From a checkpoint of a small sound classifier.
Training: adamw at rate 0.00087, batches of 128, held-out accuracy 97%.
Rows from block 5 of a small sound classifier, named by matrix and row number. Rows with one number within an expert belong to one neuron, the router's apart. Each number is 500 + 25 x the weight over its row's rms, rounded and kept within 0 to 999. All counts start at 0. Numbers have three digits each.
After each expert's rows are labels from the 100 clips, of 14976, where the router gives the expert most weight on average: "responds to" is what is common among them. Only what is clearly more common there than usual is listed. The data: short read English sentences (LibriTTS-R).
# router: slot weights (model.blocks.5.mlp.router.weight, 16x256), inputs 192-255
# up: expert up (model.blocks.5.mlp.up, 8x128x256), inputs 192-255
# down: expert down (model.blocks.5.mlp.down, 8x256x128, transposed), outputs 192-255

# expert 2
router.4:492494507518490494534520471501524489500519502456494512508488501491515525544448501491536482490473566480498510556464499492462499500503461468491493500505467529501482493532494504451489515503466495
router.5:480512504506530510529507469483503517486485506468488518496495505508508545503471483521529499478484529469514490531485496511456509531535479477515519480461479497469472483515520489452528524518446505
up.0:454497505515514505528494479480498516495476490426490493471477479503465533483480480452528488517480543488510551503477527496504508533511479498500512517500469516529491488502524486449492496527483510
down.0:518513511518512560506535486530550536489497510469505502497472519535508507466491503493525506446490532495506486526495470451514503553518506476533482460474520483468525524479520486483510516476417498
up.1:505465482501529481534559499506493511511441490490505483461482474551472450450515487519500516496536524465502498494516524533502519513490504527551542522466543477502508484449513475458513471535502511
down.1:499463502476482484506493516507483492478540524523476458531495506477516516538529531464497487506521532539498492509486512510471476490465523538477518477488524491520478456560504550509427542502537506
up.2:492478466530490490547502483501486502513459466456525482457505493503485489481487473477522480492478490496498510513476510489486542522511518464505521517509470480546506443514493513451484528559485527
down.2:529524503493490526476506484459536496489484485435469516478493489536498528442491460537511521483518508479519508525479464520500500512526485490459513504504480452516517533478479513514525515501419510
up.3:486487466503463540521516497501553494447531551499448534537462527494524524524468520523528479477474490478484502511475478432455493502508474468501482485478492537469499507512516517489489512501503461
down.3:509476495507516490546509453488555544485474474477480477482506494479478492443489488493525501509531489475494507494486508520494460504552487462513492540482501532457498460492521471512598488521486519
up.4:483504429510505420528514498537488502532501458498530515446521500509513522480558465463491504465482517514530505512478525531519503475481528490516532542472518490542514485452467501497488499492485546
down.4:515506487491510543507503488507517492512498475454521534476504531506499494461493486566473529451477499464483489489484493476517509545555495442494484515488477480497490486479517465488539472510425505
up.5:535521512485533517474479511492471509518500494546517482503518472547511505453533516546471525482509481528499463458524488544535500469478512534507493489481534436475512517467496463508503466500503485
down.5:487457517511492447530495512494458472501497509523502433505499469480491533554511510445518487509496529530497485504505518508496490495520519553479507505511513547520466454504472521521442518505568521
up.6:499513509519494538523517479558491493508482548465496532472505496512515465491502498479484477524487548528504513538485495484466471485512498482498542499543481522541470486518492524493466512480500508
down.6:516518500480479508480499504546546507508489477472530502483485534529495459482479502525528546460484481491535501537548499517467518492549482471539484489474456490442477528473499499473518486483462469
up.7:518518503507485470525517526489516499468477557504466474472445470523447488451509541510511526546479500459416502481521501496537535472536531497531501477489527498451527511432499465460514516482519535
down.7:489497518514472478460498448485509491500503519519458475491534508497476498534531524455530483534518514510487517492523520495486487520499521557492484493502486523543479484558515563499453502514534505
up.8:497474505505504494541486443502516502486533516449462523518512546472463516538480502513524525491518526486480541553446478494495491538507503477530474518496482484506504481531461508482474544479483532
down.8:554519506475490533524524542475533534462513507471486531485481481499475478484488461538471549493496476511488497469535500477487528518505483483516501472494475477468520540482530444504540449475462479
up.9:476483480458513486488508512551489499549492453486504529481526490491498510528552490495502510481506509502492499502500459509527504508481547472551508495499498555510471499490480521485456489479506484
down.9:508500529494499512491479500479531518524526506479505512475501497521481485441448488520495508505508475489508471510531498508452472540498499468494475505481543492471522532477498478530521481534484504
up.10:466504452489489495528504506486503522514498507478502506484462491516477514509452474494511506521510498460503527512448501480526497536493483438506529527479500501530526475495500527480482540514475518
down.10:499493505487553530528514475471514497467536471507505502462516523512497453482463543523511538467471552476486486531474503525497540517564505481529476465489504442486504497513496513513509501470486488
up.11:473491483516487460518485545454475476513474468509488519454476475547485512462477466452490492492521476503480486471486578497518535499513519494517529529475530495475529528462492492453514518502499496
down.11:496537494506506529483500510529489477497474519481532528500519523557494504441523493540479533512501488479509502493464490498500548538522493441545507523492485463470517510500494490491507483484420510
responds to: voice: female

# expert 4
router.8:460539483494521514510492503496498525485474489471499526496498519508522563519493475533527499488495545489502498520492511506469531519517495480501515494465483528471451463512522477489536511522481508
router.9:458522480509529515533512485504518529496481486455503534496491505491517532524469484525533503490483542474511523523461515504459518529529477450480504506469483537488470462522512493453515506512459501
up.15:515519523512487529522522467486536501465548563522415524533465485511478507518481558515510496515500482496454488511520471447482503473499492505506513459480487532467500507489533485518523514479496488
down.15:463495477483464460499513504468504521502439520469506451471499495482509516508534485459502514516514548490513484504489551527476506548525496463507486504474499512489502473511541487504512482566553505
up.16:522511504497459519497513499475521490460545555505405508546432523509470504495465562516501519527478479473440512510509478457476492495533482525493500454475484535464526521505527488496523507468502516
down.16:462475501504505458488507482465503494500462487492521473471502506444521546534540471474516499515531561486510509519485511541510492524501493496472479490511478543512456476498509478513505505535536494
up.17:463508479490513476520506489523477511560493419464541541464537476508549508528515495480521511450529537517493510507462502505517502505485494471495487557509489500535478471516510505528471478539494495
down.17:565496528486514491518506511452527505475511534470473503524477484507477517500449503513486461485519471483478446517501491490485534491516441492494439491520478473490532502449506456528529528507499527
up.18:499520486505485475516499491541465516513467516484519477456501521521472479506478477476475501536464512477507521545476507505472501476517493475516577528510475499500511503529485544450468551506464515
down.18:516576481517522547489475495552533520500502521489486515497504515556506478489504480547485522473464488490500533512504503504524535507525461439527481463495497469445536528506496447490528475506456520
up.19:506545503489465539495518506500518486465534544511441520550483489467504482527508528479506500509519497481464465521519488461460499493515484497501507484476485537460490533531484458493509486491489445
down.19:489451495522521446541526469498520542478491488459520461488492510501505516497489501515517516504514520506538463512481508522475496513530546453499523457474488512510496437508506509523500530519497529
up.20:488441445480521461485485494529472498541470417461557508479527525529529506495517465496524489487493517511537503520476524505517492488494487484498515550546479512570491457517496489488439531503503526
down.20:485562513478486485512504523489512538497512516491493449479475471504477516495472524569471521527488494465521530512525504490524522539513480449531500497497483498448500480479503482506544473500486525
up.21:500477518502445532518512456474538485474573515513463474510485537490465519488481536505541514509466484460467534523505476485457527502573481516497499481485505547499516508498509483474537543449512521
down.21:530497478526503498508523528469523488515446504469494503450484514471510506523475481471496494522544533517487545475473525480519490506483526490494490503535474492499468502496505456535536473523516466
up.22:484501512478483486514507498545488542523497465454540501463512495483522470519501493521523527500488533469553532508467507545495508511489517469481534563520494521549473493538480510506509495525463458
down.22:539559500501522531477472524505536497519485511503522524467498501528491498490474475559462525501488458481501505483513492495513560536515495465499492506464441474482498542509491455498539464494456487
up.23:483481503476531531497480475517465528519511477489547538495554518482533526531510482525533519458503527538523489490485486514506504527490493479483520526493500476529423463572509524562484494536505463
down.23:527471544510506476526495497489481503480526526481504496518467513518479480484461547515496474487497455502489463507509498478491515491511502463493504447479527499469552508440488550509489521465497509
up.24:468508486503478485549506489532501494508473494461429536481461498482484486537481512463526496500478489465499494567459495441483472516496484488505559501479462526497498497498525508490490518510469502
down.24:526510514491493499513486488527499518485539491486483538483473513525439515472440520553485542473516466475471514512480474507519526491510476510526489496483493500493517502515490503488523504493436460
up.25:524474501505459513517497470457533502477551565505448476514455504514455476474477549495513473546501483502437498506498519469470494509538462513468486487490504541482528531494494487481511519474488486
down.25:473478516498517479500505510484484490523467473487508462499485511458519527543523470468543519537502559514527483530500482507513491495478500505480472501515487524495463430496532512516489513534551519
up.26:498472469521516469525507500480486521480477482469480466488482487560479497474466490480499483487490490481464509520482545467482492541496494485516541522487513447524491493498535512467481519512487526
down.26:503517455501531542511512508490540542517477488461496548449469486520512494453491476552479518497485448498494487500503493479484526533509497469542510488489461482466528523466533477499531494502437518
responds to: voice: female

# expert 1
router.2:527498517527503494516519457493546496511519501486490504520495505508501463535449502468525470491505520505494510544454493480486457521492466495489496511513464456525504495549472542486447522515446491
router.3:515491509524503494520515475487542494511524506475484523504487499515500479531442517489532474502490528501497507555451488480473478532509451465488494504498465475510518499539469532478462531516443495
up.5:489504518519557502483499427512490476524512476494505469535512533503526483523497490503525472469475472487528488501459464511494440485472486503467526510548485527501474435561494526525468510506459458
down.5:477525493490528505496458495494484494478471469483506498473511537557525524476521475540475528458498489470535522473532514514481519506549507480536497450475553476483501516452531469510529477538493501
up.6:484493517496549490491500471534512521501504472504532487504525504495514501553526497498526510521479499509530494481495495535518468517483526496497539516505492490499489486557492531497474438537479489
down.6:455452499485508473531501507457488508490481507500486491524477523541518553487464520495511504466489516459512486499497526498488532499517473474491495474484491528496500452489507513546518507520561522
up.7:440497468551508492528528487508512550494492493465502501484466503500520512495504464483535517488492530463521518547483506521463492530486460471486522496485490490502500471505520510479500476574453495
down.7:501528533475509540475492497562536523476511501506488521501485504503495453455480511486511522515457511492501498509488477521500532513514486488490467480494510495443503490500495491471553454495491487
up.8:491537479525468530508503541514493463488487515480492519475520457485532523514485497484518454534514510492470517506484494419488520487486444498514497495483472514469480532483466484531491487509503491
down.8:475492536486536495513526447522547510496508521502512468492460503527481515443529524516502571511464455509495478523520504500471482508505531498456468457511538506502501498482533497502491497489479531
up.9:481498467525486476486548521541428508481442504478508496486496457505488519465545498459489490501521530488532485517499517496533519500529515481524546473470511479501494502493491540496492504521457536
down.9:513544482513540523496494505543515516510500484488487521476473492491482486451513507541487535511529486478490472489490484519532508521532442460541500495466495475451487526496493459487504487510443490
up.10:529504511548463490482511503533506490448504526471455492450451525507438515549519508497542518502448493490471506475537452481513468489469482489517525470485506481473517497524541503496510468487509472
down.10:527534469518481519491483518521515463505500479475522530467481514499538484463520479525472518482528493495516496463485507496490528485526473466513481494485501482475539514496509463497497466498436503
up.11:481518480511496528532509506552480513482479477489507534462493522517526526496494462493555508501490549493537490510445530518471475537517482452507521524449487503523442473501529486500506514555446490
down.11:494523468478534566520495502513504519499500492472493529479530502488487476469506492549499527494528476502511498533487463514496457526518513486489480510482506473464461547477527485495508497478396480
up.12:470519501535505523527509500492464483473493532491529521486499440557509506458500514496503478480489533500489466495492529489474531530507496501544547511444497481461502508473506541515502498547436525
down.12:494545493536526525470519524523522522484457518479465534504481515535492484487504505520495525479498497475493520486519499483486497558553507501531474506452501482444500543473503439475543469512461474
up.13:493513492496501492505505501470506487456480536488450476466438504511452517439502530512483522504480484489457494491497540478496531492538490511554468475485537489481555512441525476477517510486522541
down.13:510494519456509514417469509513494497519480473487521516520537512490510472526534497501507506504494528513508476490544492507490479493487518475471509562536488531519478498545469528548474475507472497
up.14:504503451506480503513491530472490480486489538507461490472459477530475523446479522498470476493499489522445493493479516441508553510518462503522480466460497488480509521446500477496527530476524537
down.14:508489540488534466480514462496503489532524493519503450497530513486483526563516525479508538550484491509497486502516497514496475486469549495467517550527533550549501476539498527540471495507528511
up.15:497486521501556517484508455512521515524500484506535487516518543482523506545500473525532515526520521506541501500498497541515445507465525500470498524510490501509478463540496513522506461528478497
down.15:483470480504475470539502498458486491479502516525467460501475515521496525511481500476520483464488515457514513511498552500476542502519472494515529492484482497508512492460506516522474541514566531
up.16:505497540498545542498475461532518509524506490503537515538545531466532507559518486537523526513508523479546501486508482534520446491489527504499495512524469517500488468564490501533494435538475447
down.16:496460475495528462574526509450496494489518506492466451503466495535490533487471518484502467468469500476482499513527545464492533497510480501528513474471500477504513490474514518496507519531550557
responds to: voice: male

# expert 5
router.10:491506483503520480535508474503526512504490493438504488484493503490497510522464489493532505503493548498509506542473510500488486517513484454495495513503487507510504478518498514448489502516449521
router.11:487513477504515479549515486509535520502485499436494498489482495503500522528462497493538505492506545479512501536461507507474492516519481450498499503496487516493494482508503511457496509521455505
up.15:491471475484509460535537467503478545484498497459480480461451503521468511494495499480523502538538538511498520498496494525464517488534491458525513516485456489519474514503515498457497514510471529
down.15:496516496507508549516477485486500520496479478471541552497473533540509496470506487533496564495515541470471497488469503487527517518527489474477476495476452495455509478473489470523534478487432531
up.16:518486471521499492561509490525540514483512546468443502463457514527483455466481511525524527524508512481484506526487503509519474506536512529491481472506485492509559493461491500478521478502473532
down.16:491464544504517478473523518495460464474475503509490487533523502467504494562523476414509468508504532502506522499497509492489497479467515531534516520502503521506472486529483485511487540507539487
up.17:497492495491533501521530508497507520499474497472463500503482506529495486521482492502527506491483496514500511513493524524490439522534471447484495496416492524532538497478484509505456512532490467
down.17:503548481506489512482529487516521477505483528488478510475496503472510494459486480552469536483496486512499529485489524513533505515494482465505483494509486459494521518516495487498542473498447489
up.18:479534463497505473507512542478519521543480451531514486490485505485494498429526470527492521519502473512468521478507537528531534495504550541512475497501559499473530500472534502468530471470521540
down.18:542508496495479508477507468571475482485516487530514559501502468492540465528495533480504471485495507506517504503461479481530519484461504539457518511529477474531481557532460529500496508485477477
up.19:491501487501469479528534512549508485510547532493466548522478493454468509549492487540530466502487541504508571513505526481443520496513508501522498463500508530515525523482507493470527486498446478
down.19:462487504535521450531476496472469546522451496465497448495517502478521506505536471461549504506510503528533528471493538452471531497507489489495520495522479490473481469490541498493506501539529522
up.20:490506486466538475494509514501504521529468495502492500500494476540487486465529500506484516517473483476493495470543541500537525510547540491523512468447528494495553522459478448484522455473514518
down.20:556483483427450545492479502501496475493525509491504519496524485502474486472509542471510480532519517497476518489536492524509525514513473499460497501506458459524484509532467524493483513471460507
up.21:512495481504531483496513509508460523496480459512537473485507464555495485414504512514503509463523521473490489476496490528533491483464541521522521526483533444519511508516503499489518449569488506
down.21:483465530483505480538484493502464474510526471539502468517506508486510487554508516468531457475469501513487505516484530467483530450497493560493516472513514529494489468527505518524470540473563523
up.22:492496527492499505485517505476453523513502480528534494479528484520531501441528494523494483492503501499511471487469473528505486494472523487522517521556509447486449485521492494483478496519503483
down.22:464481493508529450510499515493440478498522518515492495503491482516508496544513543481545490488481527528505489502544487509510508483483514540497513490533548523531526492479524540506441554505583485
up.23:480459526489498477549531469513494502495523487486496522498482539510466496522461512489510515499523499467496498535467506494467502516521505466490542496498486506534508440538554528448467545505453525
down.23:512536475492492489487516516471556535484481492510528515507504484503494505486515489539518489516523479469501467468528535487506518503521510492512456475479487505478465507478549430518508479502471504
up.24:524521502528488508496527451505488501454494522515496491476459486553486506461497524516502472529493514508485497487508509496447485501482462506489530508531514460524510510490501525484464502555513500
down.24:484510536533528465539499518514472508504489479527495445499521515475494523556531478456524494492489538492500520530493534528473510490495496484504510513488537572524472494527507513502453544536525518
up.25:416530496510482520554498502500509556492517498469464497541491508489495495488542510519453540502531508501522520545522507453500541505533519509509501464481477483505517449463477484501496459478456508
down.25:490486513482504489463496480488532503536489482500532502470493483505477503516478475482568536532478531505529552490480515454468472536515483498532501487518478474515496466450512514495511501540520491
up.26:489482434497496490517528516547488511518518475464506503451520489516501502487507494470503515458497513475516530521484541517512524544490500487553517501476492480536489457448524488496492543511483511
down.26:524527486494499511476460558464512526504507464496529521492484507505526513482494456555507558491527480473537527489471539521520516532554497465526503489466485482507488493466505454474570501507427546
responds to: voice: male

# expert 3
router.6:495504468528494487528530491480554502503491513465495506487482512484500518539456490476525489485481563488496511558453509497465506523522484455511487509503464486503497477540497484461488504504467508
router.7:490505468529501493523533498482557501501497505454490507487489500474494516555454489464515489489479558496501522553460524489482496512513471466501486496493449483517513492539487478473485494501466510
up.15:504523499486501479478505500543506521518488486488471500473561532494468461523526492553509526465480524446510484529460479547459492477489504474481539509492499531491485464487503521500507513507491459
down.15:479515471503466525505488506526565522494509527472481523475510488526486519447496497491500498477542498456543483480550514471490511501526437439527447492482502438469522518481529442519563519508470494
up.16:458480484495499481510507494526531510475476494495468536500496527496479498532471480460494501488491498510501510543438516466511491510583497453487522513499502516504473481478516483483495516490487471
down.16:509514436541515547465493531492485508462493502467498513465505514529492466449498484537498532491522469471488478480498481496489511511510472458526477491494495465463489515470475489473538451496461534
up.17:471512438478501477504521518487527470514478471493552511491535501462490531533513494487512489455479506520537531528487471548485493476501514490495499562536493510543524464493525489485502472523501487
down.17:531533504500456542504498516498461524511500523441495521502516466545523495447489516539442541481518475447515496479539522529515509493535461508510510467479461468468499536450478479479519473472449505
up.18:497509488489505472523505538523478494512459546498470494510447491559484423445473542499443512504533533538465500468517492492515460520504510490507518501497501459475508547455482477492494458494512529
down.18:473461509504501448493516465488482503486510504511502427540514485490501512537512522463548496508461490518491536501489505492502483471495521571494504513517502508529474467529511523491501542490529495
up.19:508492510489476542503460514524500505521508470490516519505519502487524483540541490483521545447479541506550484515497510516500452537471529498458511518544499486484468470536519517513445500525510459
down.19:492523500491492498502506512469487477500478506454513529494534499470514514447454496498487535501500516523501439533498538524503533514526451498542514510499513488460523496478514533486530516526474494
up.20:491548489532472505494480529529483442485506530515490552481490483491496499532465506499488454500504535508479504501471474466496514493470479499521491503503483495502491506498481503515480476502527504
down.20:482442492483514475488501464490498532520467498512505452512535495481493496508511506500471561535486467490490470475538547516503461498527490499443470488508508546465521467493509480535506510512472484
up.21:504480497489505478467463482493521456507484437486519484494521534492514485535523485476522507450488514524575568462477484560497502469474532499462475504493510507516454493534510504485529472470528481
down.21:515496483487486548473499514473536513497519500473483536496482517500508525441489495517490491493500484466494455470512477483479524517535466471522463469520502502481494528505489513523551461506415512
up.22:514548498491510465517510488496523524544494492456483505498484487509504466458478505491504520530526511458481565539469542455497487531530519450510500510505502508479547504498558489501484515498443482
down.22:507509513493526537496493501493528488481509514445520565522470495545494516482512500533475468528491482486508474495506454507498536529499478494489465509471495496508519509471482473474536515549465496
up.23:479521465515481496544552559484504487508510513477486526463452486526484490483460505478498515482515537494466509484496525438489550525524465483547481492475489509489543518444491483513522495498524502
down.23:487501542498507469459514494466475501517504483497495434559551459471475495525534469457505517547472494488482482485538516491476490500458524463481480532555546528518487447510507506487458524527504521
up.24:481539463527482503526496541488513447514497518490503544482505461495514524525453515503505446498489534518486502522485505455510533489498458497520483484480449486494508496476456481530513487501512513
down.24:511484514533526505470478474463515524530505520498511449517518493482502523496544531480489546533494456505484467459518498494485487494519562482468481497511533512532526471503524508539472487485521516
up.25:547486479472481474487479489467471483451465513487504506481498510483542518501505490470513480487494495490539513483549536513462479536489481482490487506542472483516467484519491492502504530490500527
down.25:474551493505483484501530559534527490519520521497495503454471476506473530532493475517501520441493525432520507535503475525496511453526525465540513489476509546465512509487557508492520435479519502
up.26:496461491497506480507524510475482491489485530469481512447458460516488492485471525502528496532507516462466491521483481494493508492525451472552519514459517511475498501493501474481538510549444541
down.26:480506503494527535481499504517511509509491476454500525489505532518526540454488488541485547504499473456506510503533477477492532528543485465509503486527522470502511517472552490507550469470487496
responds to: voice: male

# expert 7
router.14:513477462531445514524514521476533485512537512488464506490480471511490473495445527449485454512522500515464503522460509464504493525475471491480503503494489461515541529499465495493448503516480508
router.15:549454515521491497485490457510526492523521495501494489528499500487486432524474523468488488492502491512501511528493491483516451512482491505491485521541487465546523519539454529473439506498477470
up.0:507481525484527530476467479505533549529511518534534492543507543462531497529502485527496560482521491500532501498519473543516499494494553520456478496516491500487458486539523477525500451496503477
down.0:515467504509476466552498511451495466461514528523472474512477502498491490509488500486506470499465499519479526518493511471527507469478464532515539507487485505522505500489447558471486567497571521
up.1:483478495512568515542522494517522543481458501452502469481453513471479510533517479503525522472477535437496515543488481512459502534539493461517512467484505497484498455523551484500516490518503492
down.1:498549456506515496487521483505482524513486493525484453483496491476486546470511493556497555450505578447507504530496525482455489550549494527538521471486510510493536487492522506510503490481466493
up.2:488506457500496490534491533492487474511494479488486512451485475542506505444463509475502480474495516505497495499475526476462545492525500498513491520497497476506501509459492466540505526498499536
down.2:493453540504502493464493480488480499502486515521491454546514501508507538527560515484502520536474471528503509505525498482464485458487550510474506504514542570481491459535528532528485509490540477
up.3:476544461468533478491503500549505488514455454482515494503505524482500466495552465472526517497511508490547537480512541545497482485496500464511496545496537522533505520479479494491516456515511504
down.3:538509471498527547474499505489535520490486508502500538505487500529506471479497481534487506465540513469517474487523482512450519530505480463500496470478457470454505520484502480509518493526440477
up.4:484522456486546479518513478500520530511466487469508503474525528511507502491479447499551483480491508487531526550478499539488495525504495460494508505515502545495479461509512516511519518494489494
down.4:497504505521483512454475497507521518487467481489512499499521503481491467455499484512521531516538526470518463480530499512478500519504519474520442510486489496460490473490484463485527483532426489
up.5:493513499502496470523488478489531509513491510482470489487489555491468502494501511506513504487539517491488565518497521507494537513521541486516483467509502537503532499466491476504505532469510487
down.5:512532504496512501460495483515494523506477474492488523512508521507486495488528524538473548491537513489503501470521480508477508489544546479531454483519479503498491482528532476523525487507465459
up.6:475544512456534528495475464520492500490494512501488500472499491522507540497521505541487547494500521449493465513487483514496534492518542494532521520460525484472485493511547475496531490480473523
down.6:520548444521510552454488540499538463488487509438494545474538514475502506475497494517455526517512525526527480471526494496523520495482466443519499499508459470498515520472481445527541485501445520
up.7:520481530483548521478488480502520540533487485525517493537532548483529507535499484530510539512537487495538489500521473546512474500496540512467472488505467506492486477554517481518513468506503477
down.7:486470495524471479567508511470459491455504525490452466527456484512479519522459534470526478482458511495480525511508520465507523480487455486559504497490480485523517492494494534492477547504556523
up.8:485500519492543534510504481512521546498480476512542527516511547500515465527522474525499520524521500483536486498505477532507467513492494513470506494480485526462500487504537527527492508543471486
down.8:506449479499483457541522503450504493478494514499476468496466460498495534527478516475506493495497524526486502485487534477488540459502520500490484508493490484542504459519490524485496522484569542
up.9:468510491467491480478478507497513480532490468487514528475514512540504480453467487482499489453529501472487533478486567482484523520550500476538486532477527516487533516489512473463501532462498505
down.9:511539476494511538479460531528520487533484479458549541467526506501512502469506487517462542492536531478509492469476510505489493523537508465515479475486488485461507523479519454480535454538425485
up.10:455491436516516475543506501514493503515470484484504519498508481535523518476460457478526470482519543496526471543443537501481522541495470486525514524465474537492478492504496504499474490553484514
down.10:498525472514496497487506477478500485504504496483521568485513518502483462459487453506515510512525518503539500508478515498520509486520441479491494478532507483501531546506503443484528468522411473
up.11:483480481515540488536523489495521552525476484463508503490495539532509515516473472508541529486472529467520519540448513545480484514504483481506508498486506523511484441524539522484488490548463494
down.11:499513482493535484465533498558486520458489520506530513525519531501480497520520476510501551534519526503509490484516480513481473507509482537511468495500526494446494540496487486485504516484455488
responds to: voice: male

# expert 6
router.12:491523496501536501524514477476532505488488511481501523482488507510508538509474469533529483470510511437516488518472485510459516517549481483518506470450476488469481481505516477460537510516456489
router.13:490525486521488501519513490502546495509516510471472525490491494480498492530439503477523484475495543491494498557455493479484507513518481470491484499496446514508512501511485506469470506499475496
up.10:459443492481535489491461484509477499541493451502592523491543527464570531536513500500496504476488537515520488508494502534499469508495505502491516524516468475525458476524495513542498489558502520
down.10:513478496484543485533506518446475508488511491499498451501483506482520519487503488500514465504492496482496476545527426500448524500513473508522503486524508482506535458474511545521473568472540544
up.11:499532454515475491538520539494530467498490525496478512454478465510504488476482514498484474507521519501472510525495507447494512499498478491537492479487483503505500518467460465493505478466537504
down.11:510497517511510447501526437489473491531499506497487461569517491495486510500552528529545517516529526511520487489497506491500458509486530482460467528496527530506491463538500529511486507504466469
up.12:491473463494527493525542520524483512534489453476503511463491508509468510507470460497522511515507531474503529535446518501474473550532497453495514524495464466542493458481521514480472483522481497
down.12:485512483518503492492516469517532499504515498489504534502492505535499493488444518516475515438500498500518520513503546519488478532499453489519479508476504513478528503458536504440503500480485499
up.13:489468489492487477534526458523503512518494477482483491500452522484492466493428518485534493493516529487522548525466536475464458560502471471478501526503478501534504483487522502472492482514473492
down.13:490514495503500515516517511520541503484508487480492533487488476514458484458477486534467515499522470443495520512489497480506545512544446488530492496473495466453503542493529490491506481476421515
up.14:527516525501552518496491512493507527504482517541516497505507508499518530482528509534477540491502482511503469452537479523523512470471532540512470488488533464486496490480529488509543462485509511
down.14:476474492500497487519505516510450486484514483528506480500468484492516507534496510464511459506488531525502468500495527483507478491475516548476499462511512491540495473526496552509454520503556522
up.15:458542508516496535505497505515513461469486527487483548471500471494500501522510526514494471500480518490477491533508459448459539478508489499550497476459474491468491522497471489473499493475510495
down.15:513476517495495461499489445468496509526498484495487470526512530503491475491516507535523538522522465514501470499499470494490441512499520479461459503518521499522506469515489530501492491521448478
up.16:482530478490492465527529502535503512518510493465543517496475483507458472496497479481508485497533524457499502510448490514487524528533465470531496520487525490530519491481540467467484482512470492
down.16:494535473509487532548503515497524505497495473484469542450507505550469471479499505487506519487496528494488548520484480511478527504524488482547509518480491502484519538461506482491497491506438487
up.17:495504502485489514443507500500465518502455486534511526507550523468525507576549517527506543493443513503541512502506469529491470498506492486492498511477469460511479472567493504527488504502497496
down.17:526491472542499502568512531475502482486518502487493489463476495522522471430471494514510463497504463499492487528534480463494532482475499517494504480492494499469560499470466469473502537499510509
up.18:494491477495503457515510491490504501533503487431515521468471494495514511502485489464531510517463574484501518534444519514490468536508489437521510524506461478521510478495481499511487516532460547
down.18:485537488482487540498495542531552508513508478459493558490502514514481503476496515539467530494491487493518516496490484539501525539546473501520505495503513468480486541482502465472565467483441511
up.19:519462544473500483487487454454482484517434497514518502489510489500559528547522481527455503490486483493500508503480477502498509502523506465502512516477448479501461461546496508522522485479514517
down.19:536553513534480571498491547498517488495482476498513499537497497528490451456501528508508486507467490493484506481523481511541509498474489494523478529523493507497540550492468462476521493473470475
up.20:464491474511512451517513504524524509536493455525561510490511522487537500494503476507553498508466528515528488504476501502506482475492520508506537540525531515499500484511493531506493513497463530
down.20:520484507480517526512485470503535508506501501470540539493486493531489484473475492528477509477499490490522508496496468505517534523522499501545540506498491493475513533482535477490561482476433510
up.21:515516505506544515489501509491495505490481521531498470505476468526482517460519530523454534507516474515487465471536490515550516491511529535502486469488545486470515495437504472506522477485534519
down.21:486468508498496460492502498484472488503509522552500474513488476489491526542481518440514486520503540524499483496499503496477475496485520562476521504508482525545466480519506536526459528525561517
responds to: voice: female